Weights of a small autoregressive pixel model: 2.7M parameters, 15.3 epochs.
Rows from block 2, named by matrix and row number. Rows with one number belong to one attention dimension. Each number is 128 + 32 x the weight over its row's rms, rounded and kept within 0 to 255. All counts start at 0. Numbers have three digits each. After the name is the row's rms in percent of the matrix's.
# q: attention query (model.blocks.2.attn.q.weight, 192x192), inputs 0-95
# k: attention key (model.blocks.2.attn.k.weight, 192x192), inputs 0-95
q.145 128:073127114179055112127164137112127097148142149199119112131134162129123092138055115100128113107088188120119154100162117126092130110140114086146121163137124170204157114086112158124110125089115047127086129159109130118131156059151113160155116160125111087158128155191183139130065107167137109079
k.145 117:084166189100130225105127073123126073118150168119199172137094167104117145137105169143122145173138122090153149184102115121123152134097122132101136128100075100105124112065147117127163101126090080059136097038090160135190113114103116107110151056142158130134148103122064156152182105064082122130
q.146 119:168119125173126147123096128084112070095183130127086150079149071161126105101106116113125125106137119171166142129108180178155191122157142119196154090110154121141116128184089099098132145129159102068167122118080159130145087115066121110152128122089166096118089103081095112102122118144117164119
k.146 108:123117124126133097133119099099147156134110113049093097103109202094122054154127171137104141120133187112150101101096167156138146107110086096055166107145107164158173113134125114129099075154144165131109129130175113132123152097140146144084122030097102097199151143166171131141178051151102112131
q.147 112:136128154153154123120148173113173111197195141148116110138113093157094108122165157069149116153072163103100077156136135143159163179161112124109086076123178124174128116099145130084105118104172145121139111118085125131134142114184096097116088085102111033205050131107129142141131090165156107129
k.147 105:124092135096117128144109090123151100146100126119086097123153104151101093095064102089144145048104087166103184125079107105102141170067141133147185108151200120100083151128118113135142180110134148149073094106107148140167115117118184191139117207070149140141169130182109145096136140125139150125
q.148 106:118153091100154163089131150149191141098105097157147169128132135066149114194060124134148141145112126118104090167090133154126115186073155148103093144173158070107134113150115123164150094156103104078126093176174148087155112129105180152112157136105145174111152115152097160131117150146134138124
k.148 109:123130158173159105091046152067161149142115171185145123159134104122082126124089116106137168133135113055137126177192209146155101096138109130210145088058090093121053110131126086078111125135171079120108193089108118132100098079138071133147078163170156090142134068115154141114167104119138096110
q.149 121:108126098135145172103132094145107098107151126114164120159182129123111128146108146137147138110067126149087186106142170101036166155113173076126114052083141111118071145162109176110152128090093121107137129171127134084116116172136163134088179132137116111145108136190126143120073168104151175157
k.149 107:100129125134132085093132162139099123147085117125126164151124130164111145158168163124125102117157117073121168066135197154107191163197175150054127174139145132118129096165107116141056061115101142093166146077051069081132135150146085108125089109131113102155112068147123138129163080163130155130
q.150 093:131173102112123096095141123133143112179121167103123135139077140172126133138162157085164073118086113098089161142093112170168111123135084083152091084194074113175143142171134136104154164195167093098171109120118089143141142119142102134104154121158126153102130117054140078141080061139099178121
k.150 082:170159110109094102129165142135138149078178125147117145178116109085093178128097010149122087108156137109131146221156178103129153090113147097116106119129120155153146102143113152110104117073120099194149082136136084103132134145124121137079158179108121094107166193139160116110164141118116196127
q.151 102:093125111131151138162157095184081090151096164097102114120149159131108066173102150143108115146133114139116151170119166138086127127077124151126102145100140094096167217126138108120133128151124154128116145123134069145130092137115133052146133112168163192163055125162185114098161120140171088160
k.151 101:144166132086088132084072153122114173094111144128099112131165150166117192134119098155054087121067133123121089098196067077128138096186111194157161144108131108124076120219114157160160123140137154121133120110123182076043150134166137126098155089151124154167163132121157166122120158153097122116
q.152 110:150117162158106122188130123133085197173169147178119204115104204098153122088130195122122094117218120100086080086164073159149166081120139161114119144146106133113120176137127098123129192141137162116095145103163106151178160112203097056131165095159073131130162118197150062131103107162139130136
k.152 106:108169106079101083155147201169109167100151129135092075179149126118180175161135093153168161102107079111089134143126152107099094153143150102102159085141142179172142134190132118150129147113181075128150115180165168095121145150090173175116096173131131109142090132117108103111100170130075077137
q.153 102:149130171150117091106090055137109179176119130160140126115124129113179119113153134167161096124193092103093106129173098100065072146105098081127114151145160145167094125112139155161125134100110094147091121098130050156099143156201122176168085141158071071144173161121135103144157159135124071156
k.153 092:138149128108120142123101121148148041137088192155151129146084124126178118159151169183173049125125138057106148124148069120099101158162116121099141125136129103095098141133140151117164152190109113085059075081113141196155126161099137136150132131120146120146105101089108038112128203101150113153
q.154 089:072171120143108104162079150139140155104138155057086110141115118078154155141147075096111161142176143134140095102135123145171078152155173141150135133117083111176078183087110131103040145124132138093112101138175173104092168139094158189159111145059189100087133136102091194145108142109140144118
k.154 087:082065156106132098120169132036122135137109166121167174098147089145119215109153178145187120156095117111160133126152107142153135111076121073099167126133104123084151113123168111119118188060137135105151168166124067135140105157109089162161085092177172118122151113138104137124150201143172133135
q.155 110:074170157108105067177164092137137105154101124119113110144153112080153144189116122159129119081166158145141115102151101194173097114101149153096127110094085112139106167173129068164148194115160178119131193163137152102129168117117121137139108162149124143109192165132149128072122113144095101144
k.155 103:101106137135086125164069128126046183134102164129108094147096129148137124088071141147138155158168141201099091145135148099160179136108052138141137113125089152145096145128148125155129186156082139093098112170158104176164179127164131129112140135138126144147094084150096085112098140170142118107
q.156 102:107077105141134095127110162137069146125158121109067169107083115190111077155129143186153132202084077094102169137126152109160141167123121149110153144106136155127115134111147077150183123123190078103047143131143128161104188114115114141090124125155144106178102167086102155142202141099182116111
k.156 091:100109158042124157120104147126069112081122146175126128142180116135124142129147075099044068177162116128146153112124118119090078119092160149152190210177122097116139157113086170139147086118110178172188154123111126122123133125084151130101126157113106155116093116117073167171110125109106131124
q.157 114:111174107113126149113135147094129146090148078145176175130155113157119134130068090153176165121142127107148120126176075105190092083199156081136137175154073118140138095142101069133097133146116121091158122170152176141083091139092095146103128109139089091146121087126164129158157124142069103177
k.157 106:132133130138120069185102071152131106125181124121117224122154120116142104162165161178129168135122085088132167128110166129087101111116089080153153114172118140216127146050136120120118146098142133119125164135122181070139138123174068084106121163096095149118115111113194138083137084111132138111
q.158 104:128147078108154133139104112121107142109201069149173106173117128105157155142152100154134143168115176137077074156110127158152143096139140198182157102176152094128180048112147090138115124122099062095128151107115120117109132113106091186126144127124109120109165071090154161168147110132165149095
k.158 104:097142139137124168118148161126031098218074168169139094149112107127199150205082147113148163095159159144099157116125117123141108149122134092162145137081148160127091144122104114095130106114103166187198197130111089150148101077142103118122085111123104106103104136153114083093161108112152108122
q.159 092:165133130127108152175073139167145156153161133133110121101107128164131124109151175153043091129155104105146127159110070133138133100187128095158136109087105120088131117144139116097160065085171056160113155154127073110163076092177134146129090095189152107100172119091056134130099113084156129124
k.159 089:095091125170099097173166089128128150092148138129144128117150148115142198193080081143179129186128123094130119122131129148107075147075112135126065138179148158218096162126151113121077111093152195119144068116150185131094118127103177111106111112102062161131163093139143143178182105088110113127
q.160 095:141142115185102114106088129127072160160081107145152060105078131134096152128052080148113107100077100145106132154122145128060121132129153117130092156133104178092114124151063154098118110110059126059131182127132098173070133144142081128149138209119157102137126069154124112154156122116166140139
k.160 099:159124136078092217167161137165143065125091166124123149092166160126130120172160106143100098060136218160168168076113127101141163121169092108112076134134103130054127115077140127133130105184148138110131117123097102184177119122110145131120099108111165094097067116066145163153157136149118119082
q.161 102:151106129150124134108159128146113217113171120082064093101156144157136105143128151171122135136125087112123130116143170101058154151098058185144174154103136154086132190158102143138108242166109123132130139096096214110148109122114106171150130144120127106105135089091109158136163116132159152198
k.161 114:130119105104196090162126121100178178068149106121099138132187072136138167128114078179160135083118056112118144157118148096080112124173140093091140149122153145124114121112140105157185195107128146152158067161187079157081102159110145144191070148184174130171132169122089147124139082158111102078
q.162 113:119124077213139168125136109204129152098124120088082111108160088158154165180124117084170204117107150179166105121110161126047119158078107135099133160188136162140097149109174088128135171148144157152143097109133126128164143133053153109116122051162108137138134098130169125117099085130165096137
k.162 118:145114151098104136128148160118089138121093080123147153122094111164150104160116172142134070124139155145140082138113094101162107187111113134160130092173150087092117096184095183161150137122131087130036115117123126104098110141148064074163133068102141138144112106180167146139167166085137141078
q.163 099:127099140064144130114138167092096058093123132169128112116109139154086189144161134084126108124112149120113122088153214160144100086094091126128109137066062102126186124094113149104149078169130130116102183098194131149147157125132106182100141126134063136156154094198177077180125123120093137143
k.163 086:192136130117047125108132137100040110119156095115158135121102119104132136097097108114103139141109073195135082164121144165191125122153175154164139128189104131212138056136175068070184129122176088167140124186170124115202158109130118104097131143152158108097135140111145108109113177150192152106
q.164 108:150131090138070134101141152204105133143128060150112139102135073058163147147038143095127145147134100094114099125144199123164113172119170144163083116167106109181108111197062118095113133153150104128158145060104118103104140133080121160100156170169144086159160134133086119159191166138135127129
k.164 104:167072175140185156136054134169124142137127151126149120108170154089028092177185160178115156186106133178088133110137136144177224093135139188129080057144059103089164123116169125165118120175119107104125120130097114163110133105177079084099151130103117136114082097082068106143166124113139134200
q.165 102:144172106124131136130156147130135104161106067170136130128115183079105156148182166073124146128113120098086163150125032103120137129160158090152142124138130115092125073107124155161182147168141130077056126188157105153164062074128159134115133120111127118110053127083047102090107140153084101116
k.165 108:118093119185140082116151088123103100163114164136102105073110146152064159139102146121140100114153171093095167100105139135162121138142120097111127107115052146101121148181126185170131050114049077120164103076105063189123143168141155124091112091160175060137125077127118129127141158163180136139
q.166 116:141086147185150106079168154106122085177106197083145043116180098156095142126120147102117113133143176179104126098187129143090121114093119077082170122147138103143098088044094133099136141127128162116128136126107113171100102116141163143126173091133186126168087134098072162160146148106088156097
k.166 098:136050146129168136177094047142134133159108054132132127145129097143137108142111137113142156162073149140086151117129157120153086084097150185125080164091071157034143059089146140183154092121111153164128148224132127129113108129130110127180122086141093122054114136118185141120157126109084100168
q.167 086:139138153107144152149168170095170152087108126162119147186165113200138080140049106108081172113179093119194170146126132122145086143196114149098170142078071106134115108144141133082141111123101117136083105101154130128184087109081155158137134063092090121096124141116120084135110081090135117066
k.167 081:095132184154104146167106068085166147123099135178128111121180115103184141116180078118143118119162147103107116079135101147131098160129163146146087137116085174125080111162154142115103157160115145125070136097200171117126100125087156106097171062174090139064180114123156149077117100139160118127
q.168 112:150189125131185150122092093136129144121127144135105138107036073095062141129125137125126153110118153241190116156098134148088175143093170146184107158083066119183148097061097136152106125140177123137179207156154134098109130085166110126179150120121120138156153118118144096088117145131144115112
k.168 110:180140139107126119111116148078153127137137099110092123149063147159106081059157114147151184156102127086119175154121163183106128146055093107088133041126115080140154099124112111121089150097216131130119130129093110078151156156145121133138180194100079130180125113138183136166145148130073123146
q.169 092:106132121179050088121123207100167133108067107123176145142126125093115217141122159172086126090174109131143124135095130060186132096101149125117110100184149110124183091109219130184174097135131149157032074168123094134119128097133114133093117097166147087130137073151127110133130123122092133158
k.169 090:130180106097162089088147154138171161064201057124134152131101098115177149174139112180112147173095131143138093136151091070122075123081105105172135172152107134104059131083088147192078141136180085137145143105161103157106129115080086121147130099099154116189130138147120114150108122108193063110
q.170 081:168156116075163131142103168090158165122099111161139129107169136056093152129134117153131121125133167102074088093096152159121111123141172130122161194118163071076137153138104160139075105126219093122118089155087118127106080045134145149126136152172114117107125150087116162121155120155062093162
k.170 089:209129157152109113178136167113118136037130119068149098148154147143147145122089097132095160177126081146152083158127121158168144139067110127146128126120145145174113123143137116166128204085165140186181142133144135120087112136155117169100096203111077196121151132153244120077133122117146063122
q.171 113:164160131172156145132150143099107094170135106192155159092120123131061136162100166154114171211147110092107095092208109134142111202100126127183063123180157147101100118150170075133128139128078097142170104164136175134108087118147190119038137136113119206110117115179146130167130181059147129097
k.171 115:156110153128111086129137108120089134106115129095120119171127155090163170056146110152163095116104118147101083116091128129112134178103176181125129165161087166107104096099117135147109180175208129115115171068116161121133165163118195177200143147130076187132087135145167112124085138107130148175
q.172 109:132124153169148087083087130061177139145101076134168113149117132198187156141183152129091143181130223135148086125144129061101093088136143125104106073117148200108147118112155197145125130094092135164132157131075053137095081141080132099117132150122156148116172170072094095128132108128120187074
k.172 103:131157099108127134148123164118123123154088168162112104125141121108126140186109147048181154135154107200127117185137081095127069131114160206123095152110107098166119076072108105158149049126102034145092161153177124064116069108162113119107139144132109186146157113149109167142147114103148088129
q.173 109:138112162162101120146091133142086092135085193096079156120095130123106108149118115192087139118157150160104147117096174133055161139118160109115100053125121092155172125078092111171095138102140147095148106121127128075220138112130162040158133108095130142091036149138061114031117167130126139114
k.173 106:128147055118120179106090075128119170159199100146116126095071203149125101085112118093113160176140127095161128130114124170176148134130116152003117129157112174108182098086124107076161067133141099179116167136061142190142119083149061164109127123150110093167156112123134136124108095155107125089
q.174 115:143109151091114157074157156173170132147109165109074177071124171111196109089059104134134135133170115157140100127123098147205159069113099130149103112147168099133115106187070120170162118102134123129104128134140100150132196162106139124171110162119113122153138085135069156158085179141078116097
k.174 117:138146085071085111093115123184179052155118161194164129172129102092109139169124083180132078164186125120174091142136110126100112097125084070131087098096079156155144096059191138123100110178124135069139185104130153104109116143134098078098064093110125070104156133131102108111127116134102109151
q.175 094:148081125095173115138146144115096086118164081140103087170125218100139154134118064105096108107177119132123123116127123146123112090155125078115155089088126148159107167075093121135140111122194156190124175114103128146097071130098110160132087106156115167173120085047148167154169114106095110141
k.175 088:136144132168181089104113109196101165056144107127129129100190101113164124121159138200132112138104165156110093140134132141127159124112085149169163164198213157109190053151158063103149137071130143123157127111125112061175093104080135159075147170045117145141175156116113116083148119113089135098
q.176 126:151143190069166114136183116121081166111136110156117140129185164113162107046115094159158136131163084145137134149076121098159127129166126152180141149131126116088124146076255087170139102153115073134128116180161107149112166138159126137127123155058120184142168156103176141083118135115100101126
k.176 124:148102106150115135140199175146172165112150114096076112086132119158109094095182082085089151134097122118117058129106113134083103123118175150170108095142145114171120127139085155135101123090147075186104158142182127077125114184114149143129139164208123128158159188070148126156067101179075137179
q.177 099:103046147112125103125092144122107139120087156122129136098080175104128076099172105090142150183153163116093139092067114127086186143163111162131193148117184166149154105122065137095118137150182089122080080116142158068179161170162136170161106116106071152084132101116140086130109146144148180153
k.177 095:057101123154141127142186103146164114132156111139135148119097074108183104156120139128156069168108081100140087106134116165130123115174133158114148166111108161144148119155160092101165143137048171113133125208074181157121158143154119164093127105162145077065151124141124101167123137112161117174