Weights of a small autoregressive pixel model.
Model: 2.7M parameters, 16-pixel images, arch transformer_decoder, width 192, layers 6, norm layernorm, activation gelu.
Training: normuon at rate 0.018, 24300 steps, batches of 64.
Data: trained on regions of photos with short descriptions (Visual Genome), 15.3 epochs.
Rows from block 3, named by matrix and row number. Rows with one number belong to one attention dimension. Each number is 500 + 40 x the weight over its row's rms, rounded and kept within 0 to 999. All counts start at 0. Numbers have three digits each. After the name is the row's rms in percent of the matrix's.
# v: attention value (model.blocks.3.attn.v.weight, 192x192), inputs 0-63
# proj: attention output (model.blocks.3.attn.proj.weight, 192x192, transposed), outputs 0-63
v.103 088:446457498550538566550426566542454498515474489472504475467523533491462506486479443552525525474478427442514465479566486477426481524506506426559515529587452536493492505509513509457524552494460551
proj.103 091:481520504513524495499548427528470455471475525489464494455531378488499509478526499502522474500463575449443570481409506511443557494494482543456471434475542417550451539456453526556466488453521504
v.104 093:517500480505549550479514467473501490477502522585621537429391465438522504545513526509492456504495471501474563403426514491471524504574513504516479512557430508450514509425515527452536432545480505
proj.104 098:486468445524439519441465543429512487551504494499506448515560555491469533457459520497516534518519503486475532559509473454566502455421538525602538532545462520561510574535498503508475545448476519
v.105 092:442492519467487551506555496507460538431497437438511434523511534539456474543507510485580464479480471458517480501518467512604466431548420519532483526488499495419497392475387504478487546502468497
proj.105 095:558496518553542492463479543519472491601486560528479514412463421473542466510410490544485545511541533551487509472458490548479484570514436494475504490478498566467399574492502572515511501528475402
v.106 090:440506475492477488422476526555491458535558554543517472494543471506536546519495547495505405484523476512440512534529491558492491487571470543477506547505516529491463432532524546549513580449474501
proj.106 091:582440628526438501456498567462539460454496513455562524520468515548486469471460497547465489509449521536495487489471499531523574567481619501551519526440525449485483528452450522462533508482516506
v.107 104:424511487499481484540557555530506480599454498520478497537410514520502509412533519548525554464467438455488496509458469430531531501571520541505460545449438493538484505551479487454445452460492546
proj.107 096:440509498492441525456425511474500548478471454503451480429534500538492509529481434503505480516466577508571489491550476505534502527441466483525546495535488502449491497409487503582446486532498408
v.108 091:506477573485472517595538490506514504510505516462495499531514546454442518511482500504439429548550421535441471557545518524459510496482501404441565545460487494512490482518446546504533570519521540
proj.108 085:555624456572476542522495526479546488455507519485564529494532505581483517480539498430548508508537455528503473532495426519536439576505503507576497461479494496457524513440490507520512504544555454
v.109 103:509479461505550506505513513421514481471526527522508518462636498457573479539451497502544449561578604437527489477529487535549499513542462496483477506560488463452524527525519428512475449533522532
proj.109 098:428484509481543496518527548512478507531508443471473447568519437473467534512524469521445458493428534472475465528434422463541478418495520562463523607493518496483511478519469482536510533495470558
v.110 096:495545503520472547554463517456503560423519526550469464476540529476519519501537441499530494449545469494479493514504532544477518528480488481519471531459500396545456538528493573445535572522580451
proj.110 093:508504558466472462501556477518521507503458448494531532565532538473532483486516533517488541574493500496518463479470529504516451498428455496481535506595507510496507559488488475512510426567461518
v.111 088:533495531527517453424437531513490542530448536537537545529492513488487446508488496461589571419521517484490465525480506446586518578595482473477464538472505495516520491526560535504546474471480487
proj.111 097:496471565448421472461502433498576556531494531505487501537498559495492544418531531575504403545512547516549543530476413544467510571456447496563464496503503485549465492412480465510488509504500509
v.112 089:570532509530521567480540530502530496437481414493488481467505435491508560515484461544457453573522529502535502401605520520483496547502496501496495467471476431478539505569470479479494559419562435
proj.112 094:404500475408531536465459489507408493515586522461548410517556541492552466475563536542535517453543397522468462486515494569488456497482523480501442584502577531482486532503521503529495526478446497
v.113 093:483499532495511484533485488453457551474530488484532523468520471501558527501504496450461551423443468525424542510504495517467462520516495510555459525525534453486509529510450542499534419444563520
proj.113 091:481494557497495441433461507484578436472553492518513569577442506451547481464461490489561495530497465471545492497545531453521505508522471422479542446595502554552434465493495518480508533476406566
v.114 089:457513444479441461555445441526525447507528459467531528545450534520495526511516534533538547447553528522459480548476477467577409509545501524443480516440435501557508512483533561506487493538466555
proj.114 093:539508435474470492503511498521445563477500389475487516403463562509440579474535441510522467526416498434526441546485470548490537505571518505470494477531486543501589505455494475497565499489547581
v.115 093:484488565526425487535470533506449507486427452511502474487424488500492473509597486484512561519577547518495498510518490518502606463520465547567562518597504452540480443518493480491468556471493439
proj.115 093:474559495534530433539497453418556558497554526493551517441523508536519441495500452496487536487407489451523503504480523542501458488476447496485515534479554555437584555460557474533542484478531437
v.116 099:515472534504549456471505580514532477482493487414551457522473554430575508485446477567485548514466426513415489489528464476482524524455465453460546557492452494609523492561549531472433510508489471
proj.116 096:527547502529543502503500444450484423510491450410451524505552512505500584489508447580525543489464546513554522520483473410515496497511465484505459538566492496480512517482504495509542498589564512
v.117 094:456429536557516521533440447469473461464482445464554544462485448449530501558486461510475501465448532476515605517543565527459559549511455481527457511529442542508521479542435516562600476534508619
proj.117 088:545538498479473510581548526520523571534468521522474502458518532581525595471522506534527459517523445469448495513468430493493527477494462483532583528498535555521588512485609471482460472398508449
v.118 099:538500472470518587450480491520511476529507517485499504515522492546545446503544552515381458488438504515535458573531501512447493457537489436509535486502505504572546540438519484514512450499517500
proj.118 102:454528532549579493494505538513512458569458503475493527506571455533455575505507454565528516499541522498503517467589472430524458542468518574537459478554536500461517449542537499476452511489519460
v.119 100:530476530456419607539541477528503455444544514516450483475493565588476473552505471468537479489565425465450453472469549474500517527503502516502489535525550456529524503419502572517472435437460558
proj.119 106:433573467556516449476431519481516551514490481478525510540488452472566522469436538524508447467445469492487498472526501391510549505495492494551468485506549534524541488563537517470495492593524492
v.120 089:463537505426524545506563503495464535554553491518484498552444491499480482489428465575451529523503510508470511555515427449512526472415494486509482562458545500545537547479481505495493522464543504
proj.120 092:487467517493534554511511518494539507502529466560551462521468452521518512463526462457517541542503487533491474487429489468546518520493515552496536508548404503515370409496492466486473474470480470
v.121 099:498490468471491496532520483494581509493461547473473467507443590498500505440442566555452480449481493504483534488541534450496506524475446467488468536523527481496547450482490519401542439524552477
proj.121 095:468488544522486540481556571475482471562502533536452497488500532561506465547569474492541492517456543443516519500436513510494524478452450505529472432504492565472511464525509438568482491489472500
v.122 095:497584502511393517459517533515493539498481462565472477476557551549477482507488508497495521449502521395546559511532458486472506509535561419560566566488432522481550529584534508530435499472469533
proj.122 088:444442492593507501538435473528504468516509566479575441471495412508513486510476457451545474524526445486445478471515509455479556577518506480602525482530517518531470495394476454573497458462532488
v.123 092:481480505502543503509536387501533494536509452484445531558518471500535527439541502532525517535514529449470463526530542522423517560445525511419475534511531472456446525471555471522463477447487490
proj.123 102:504496452469504492495463513492475514491509524487476492468462540545508529500468507438538412446537500517479570546531537543509530458472484529478496511504492496503522496550524562491530482517539597
v.124 093:413530463510388507401539455453489522529556540498439565522555535529499480552531485446521496487497550494482476555505516452531489465464509485552529528509455500506501550541529443524432568466572489
proj.124 089:553503538534495459576490507494570499479452514476562477467497519543502449455496455484498493519501444438443550463513529492477505527544535463457498569444575447548496428425461514513496464544457470
v.125 098:504539512489469491503503453507513468415500547462507508463521504514506462478493624468451421517450505504504450441418522418486540462571497471480479513503474515454544552563473523513476487470548534
proj.125 101:496525446529531521456419520559483434559524499450485511450519526528459478490502517474522516543578514489475504496586506513469552504498520538554475445507497496463498501467481548553498449484501528
v.126 095:504444558467465438440534475531479507530465514561627442553554526527533521496524470537511516527450509526506536480533533526474522530509497493510510469489450506509371460560554545554447514536563403
proj.126 094:493422504529447484524498445439455463511462506457489508548554475493492514523488511474510574489526502417534484467452452444528413511543403463501562509477474510532539509583539439474497504534502498
v.127 096:530532603511566396536519547479535580422520515541504542450516545515480494547512457476517454565529548499487448442529474464520505482511574535500559424546553512490535469484501506462481502510497509
proj.127 088:522565474471451524476483456514492527435442494476530473588477473423501468499587555473509500473498493473478506506486566501466447472534552483496446530430547454491469507469520464495450531578453521
v.128 105:469535468468493470432519528516545474545437439577597534486450462479465520531513473468480466502498489524474476496522484527481456554568599512494489445504451469496498529489489456455538535470495468
proj.128 107:570495531524505479533579423472542577565496552492412542544504491474520482464503497495572557514508513496520515444519460496531549501448486498490396487495457500538492542482509535469541483510551504
v.129 108:523518479534480514533514473487471587511476449496475463455429494549464562522444500448439535481504460403518555444535533534509557444516520505429492525507518454533513539506483595474502519497551497
proj.129 108:451416489461516459496431499544503429427508534502538586442598501442452487532496523581495530519557591485510432492521445509507485585435526464490517500492463455463530560526472398498448510539472437
v.130 103:446515474419438476456536472525511537459468576474582539538516552506552514531499509519489472561504528516486484566453491509472534512567458552475479497410502523424448520537521504451523562524574490
proj.130 105:518473498444510490522492464548527491489463447504478465556538457474507507557517506510453538459548441541508473497577504484578478560487532511454524508601512431560580465472503515568522466432490387
v.131 108:504484494475471526466433480512496492523432454499560492464530553519522500494469396492526442513429508517543534467485500458511398551586437490536471494546497551486500500527530501560543528496510515
proj.131 101:498450503455568541494500528493511471462556527504523548518553431592527568509459514481472560509531524487487500485512508513500488474582545435409561498485430502471555455460470470516468449589459486
v.132 102:427551549434563541541498574506484497543439450510420511523527544460633527460552421471490519493529518499480560595488539534495512511533449507465506462494516474477453504535496555530528509499532505
proj.132 096:537510482532474469460529471469435540494529539465487515475541503584528543502445468512499435512510528484543461466518525492537493524446488528501525545423543512536509453411574457483457485560547512
v.133 105:459464467498534516495565388471478475474474441516507531546411555471526494522567484484467509468494552566521460480494476527506502512500502494520459556491550571487540547496534484581533521421488475
proj.133 103:579521413518477519542473588467469455559529564495507499514536420507514529520530477507443501455394498457474528525528517507469512467520514548473489509474518452476476417513491494492442522565463456
v.134 106:453473452493436509530496506440453449548575564620503533500587446549479487449574485496480473546449481540547527528481507546550484562526508432424528532453453514503509487563589510515517538507486467
proj.134 097:489495531512547482581527547470581517497411463450573439503433510515550496509484529522512498445564542472505546487522516437380541497527483511461466470493483455514492465456503448459470486455530490
v.135 121:503530527537495526501417419618537450491552534505454490509528469503487539397398510482555471490482509461487641575512517485468464471542459511471459483456502558518472575501496477430531501520573530
proj.135 121:426489507474571463487560507516487515569419511517530482503534497498523463551511498505493545517501473454535469515557547501478506510447510481550591469501512510484450452535470549513517477517489519
v.136 102:480489531521520484433506451530520503489464547551586466514471511515537509494497497474540464478552565559503465498440499573489488441491459467508535538512483484444508454483491477477485513537545498
proj.136 104:524469536451501548514538570491509521461523535454455472523462483496470438525469494532512485486508496503438518547502427453550443559522499452474501439471469532479540565470497454518532480513502470
v.137 107:522496497478508509560529506450474473525545454467412540473472510536513523456518466536456532507489483609475508418496506558513504452493474534407485533500489482466493488531475535434503495506507559
proj.137 103:462579458511538481523475504495537503452510480555548500556546475474506465533437533506458389530531501400539507572489544429427485561510512549493541484495484467471519564392533465523513543497490521
v.138 108:524467478590496564443464553493501509468542543506482501595442503490497533525467473475499541489502458513458532509529387565520622470510508423418455495545458468431417376522524497491549533528448466
proj.138 104:529516577492516475515515439490453542503504418459455499524493541486475486487523545466490476499495431544454463500531586470460412480424538548577523529430486421539518612485489484494456471451451551
v.139 102:525486478452522496465465476484525604523527453483591511510390570425447517602532458534526571482520458533503492493434502529463476523509569404527508434473408508529519500513424552469503474524430412
proj.139 102:527507533632521448458483425507526504570559533524438499458531476452489536455457499458538529509501452470457575471552505518518562423516529519511489473540521404522495473556550474513461533473469549
v.140 101:510458436486561428527486525489468534556496491533507496493520500432454537446504566517501495508482574499492462500502516521461457527429535535474425513456514564526518558476554493479482495467521553
proj.140 095:447524583501431493447519525538517489567528516425491577532524574475573481541484457509478506475491466457576475465532485539501490410476447439503569485529492460491507473486559586508458527485525564
v.141 118:513463507522468443538457466457500572538520453460551527521452529402435540560537418474539486543478485555483499456476520535438449501532505459504531463557441497460528541499531524446517573533536531
proj.141 110:533525478440571565502442541542463492554482396475408503526470558490535534511398460516481503440533475473450513433500404486475462457548509517539503425505477489525502484492493475539479515531452469
v.142 104:516578569441446640437535537435501463546530482531484475499435454565437556503505485475423518552429504565486568515533470443489573519448498527465519487511515513410497502475457429544452504542500510
proj.142 102:459468420561520438530484427522503550502473555528468508465521553529508470475447522546537505505515538427512503489492539480482478502509539526611511493500505434596460504444484551475480482472533510
v.143 103:549527444491494471488524535440535474412504561479487459529499495477529482496567556483497459511532450520569414492533451479463450469468502540499535429482577539466477530469417470518460477460488520
proj.143 105:436504441545470555515483439490441434504457521547530473527491503505491535487532457551440494441481477488506529496456514517530481542466457498531490547480486484502442427483577513489491548526434518
v.144 110:453430526536493462531533500484481454504428573497584429549484497492476540514506515532509507465522428478494489504464511507462498467503492528494536571472541511521540487544550448492531497555474486
proj.144 111:469503500394502483535510479472515594455554555497560456489481494521509490488430494490520494523410548511467516485388454503499514515550531477453425414481404487496488500389482512541479564503494506
v.145 108:525470506506466464447457525507443543478442462500491464488442535447496503517497525513468489481504562450563394452551435478539508483534428498474503510542551492500515519456473536530517537453536541
proj.145 104:428495420458590562456477455521528492559482519557527546496496427570442494482489455463515511501542543468500534487442503544525436543518567486459507516507474451527467541531481498540512474467406452
v.146 102:428457506469511494497573459490498481482446514494522516503455511491594548455534418547490545487483466483488475523511435442512531549446428509476579558472458430479552487495487435455529564556588460
proj.146 098:485531498531533414494499534439548523525536489457476462442487467542429491483466519471501507449559491533550496442512558502533499560550533469517537463453534508511498537557557492505524516539494525
v.147 108:490586470501435520461533492504539490488522464480479558527508522494573518462460526439526490504562507403476486516568498533479411509444471519443531444568584569491436496453444570469512531565573524
proj.147 111:553496496519500476472443597535410480476477580560454458379509504524412486456518515570504494474445584517561439456492489521475526469466503496548516573473479504502506516496516462549483403411499504
v.148 094:547518588491453489518573536548559544448429405536493459464539544451457503551567564462476493479545466500490496479489484471511530477507480459500502540516460461531513518459496512492494477513467577
proj.148 094:424483561523400462469428530564478493498520517525471535539427426535590525495443491496499578490475549446482518519533483551495434493510555507456521500494523514526468589478516477526476515491529417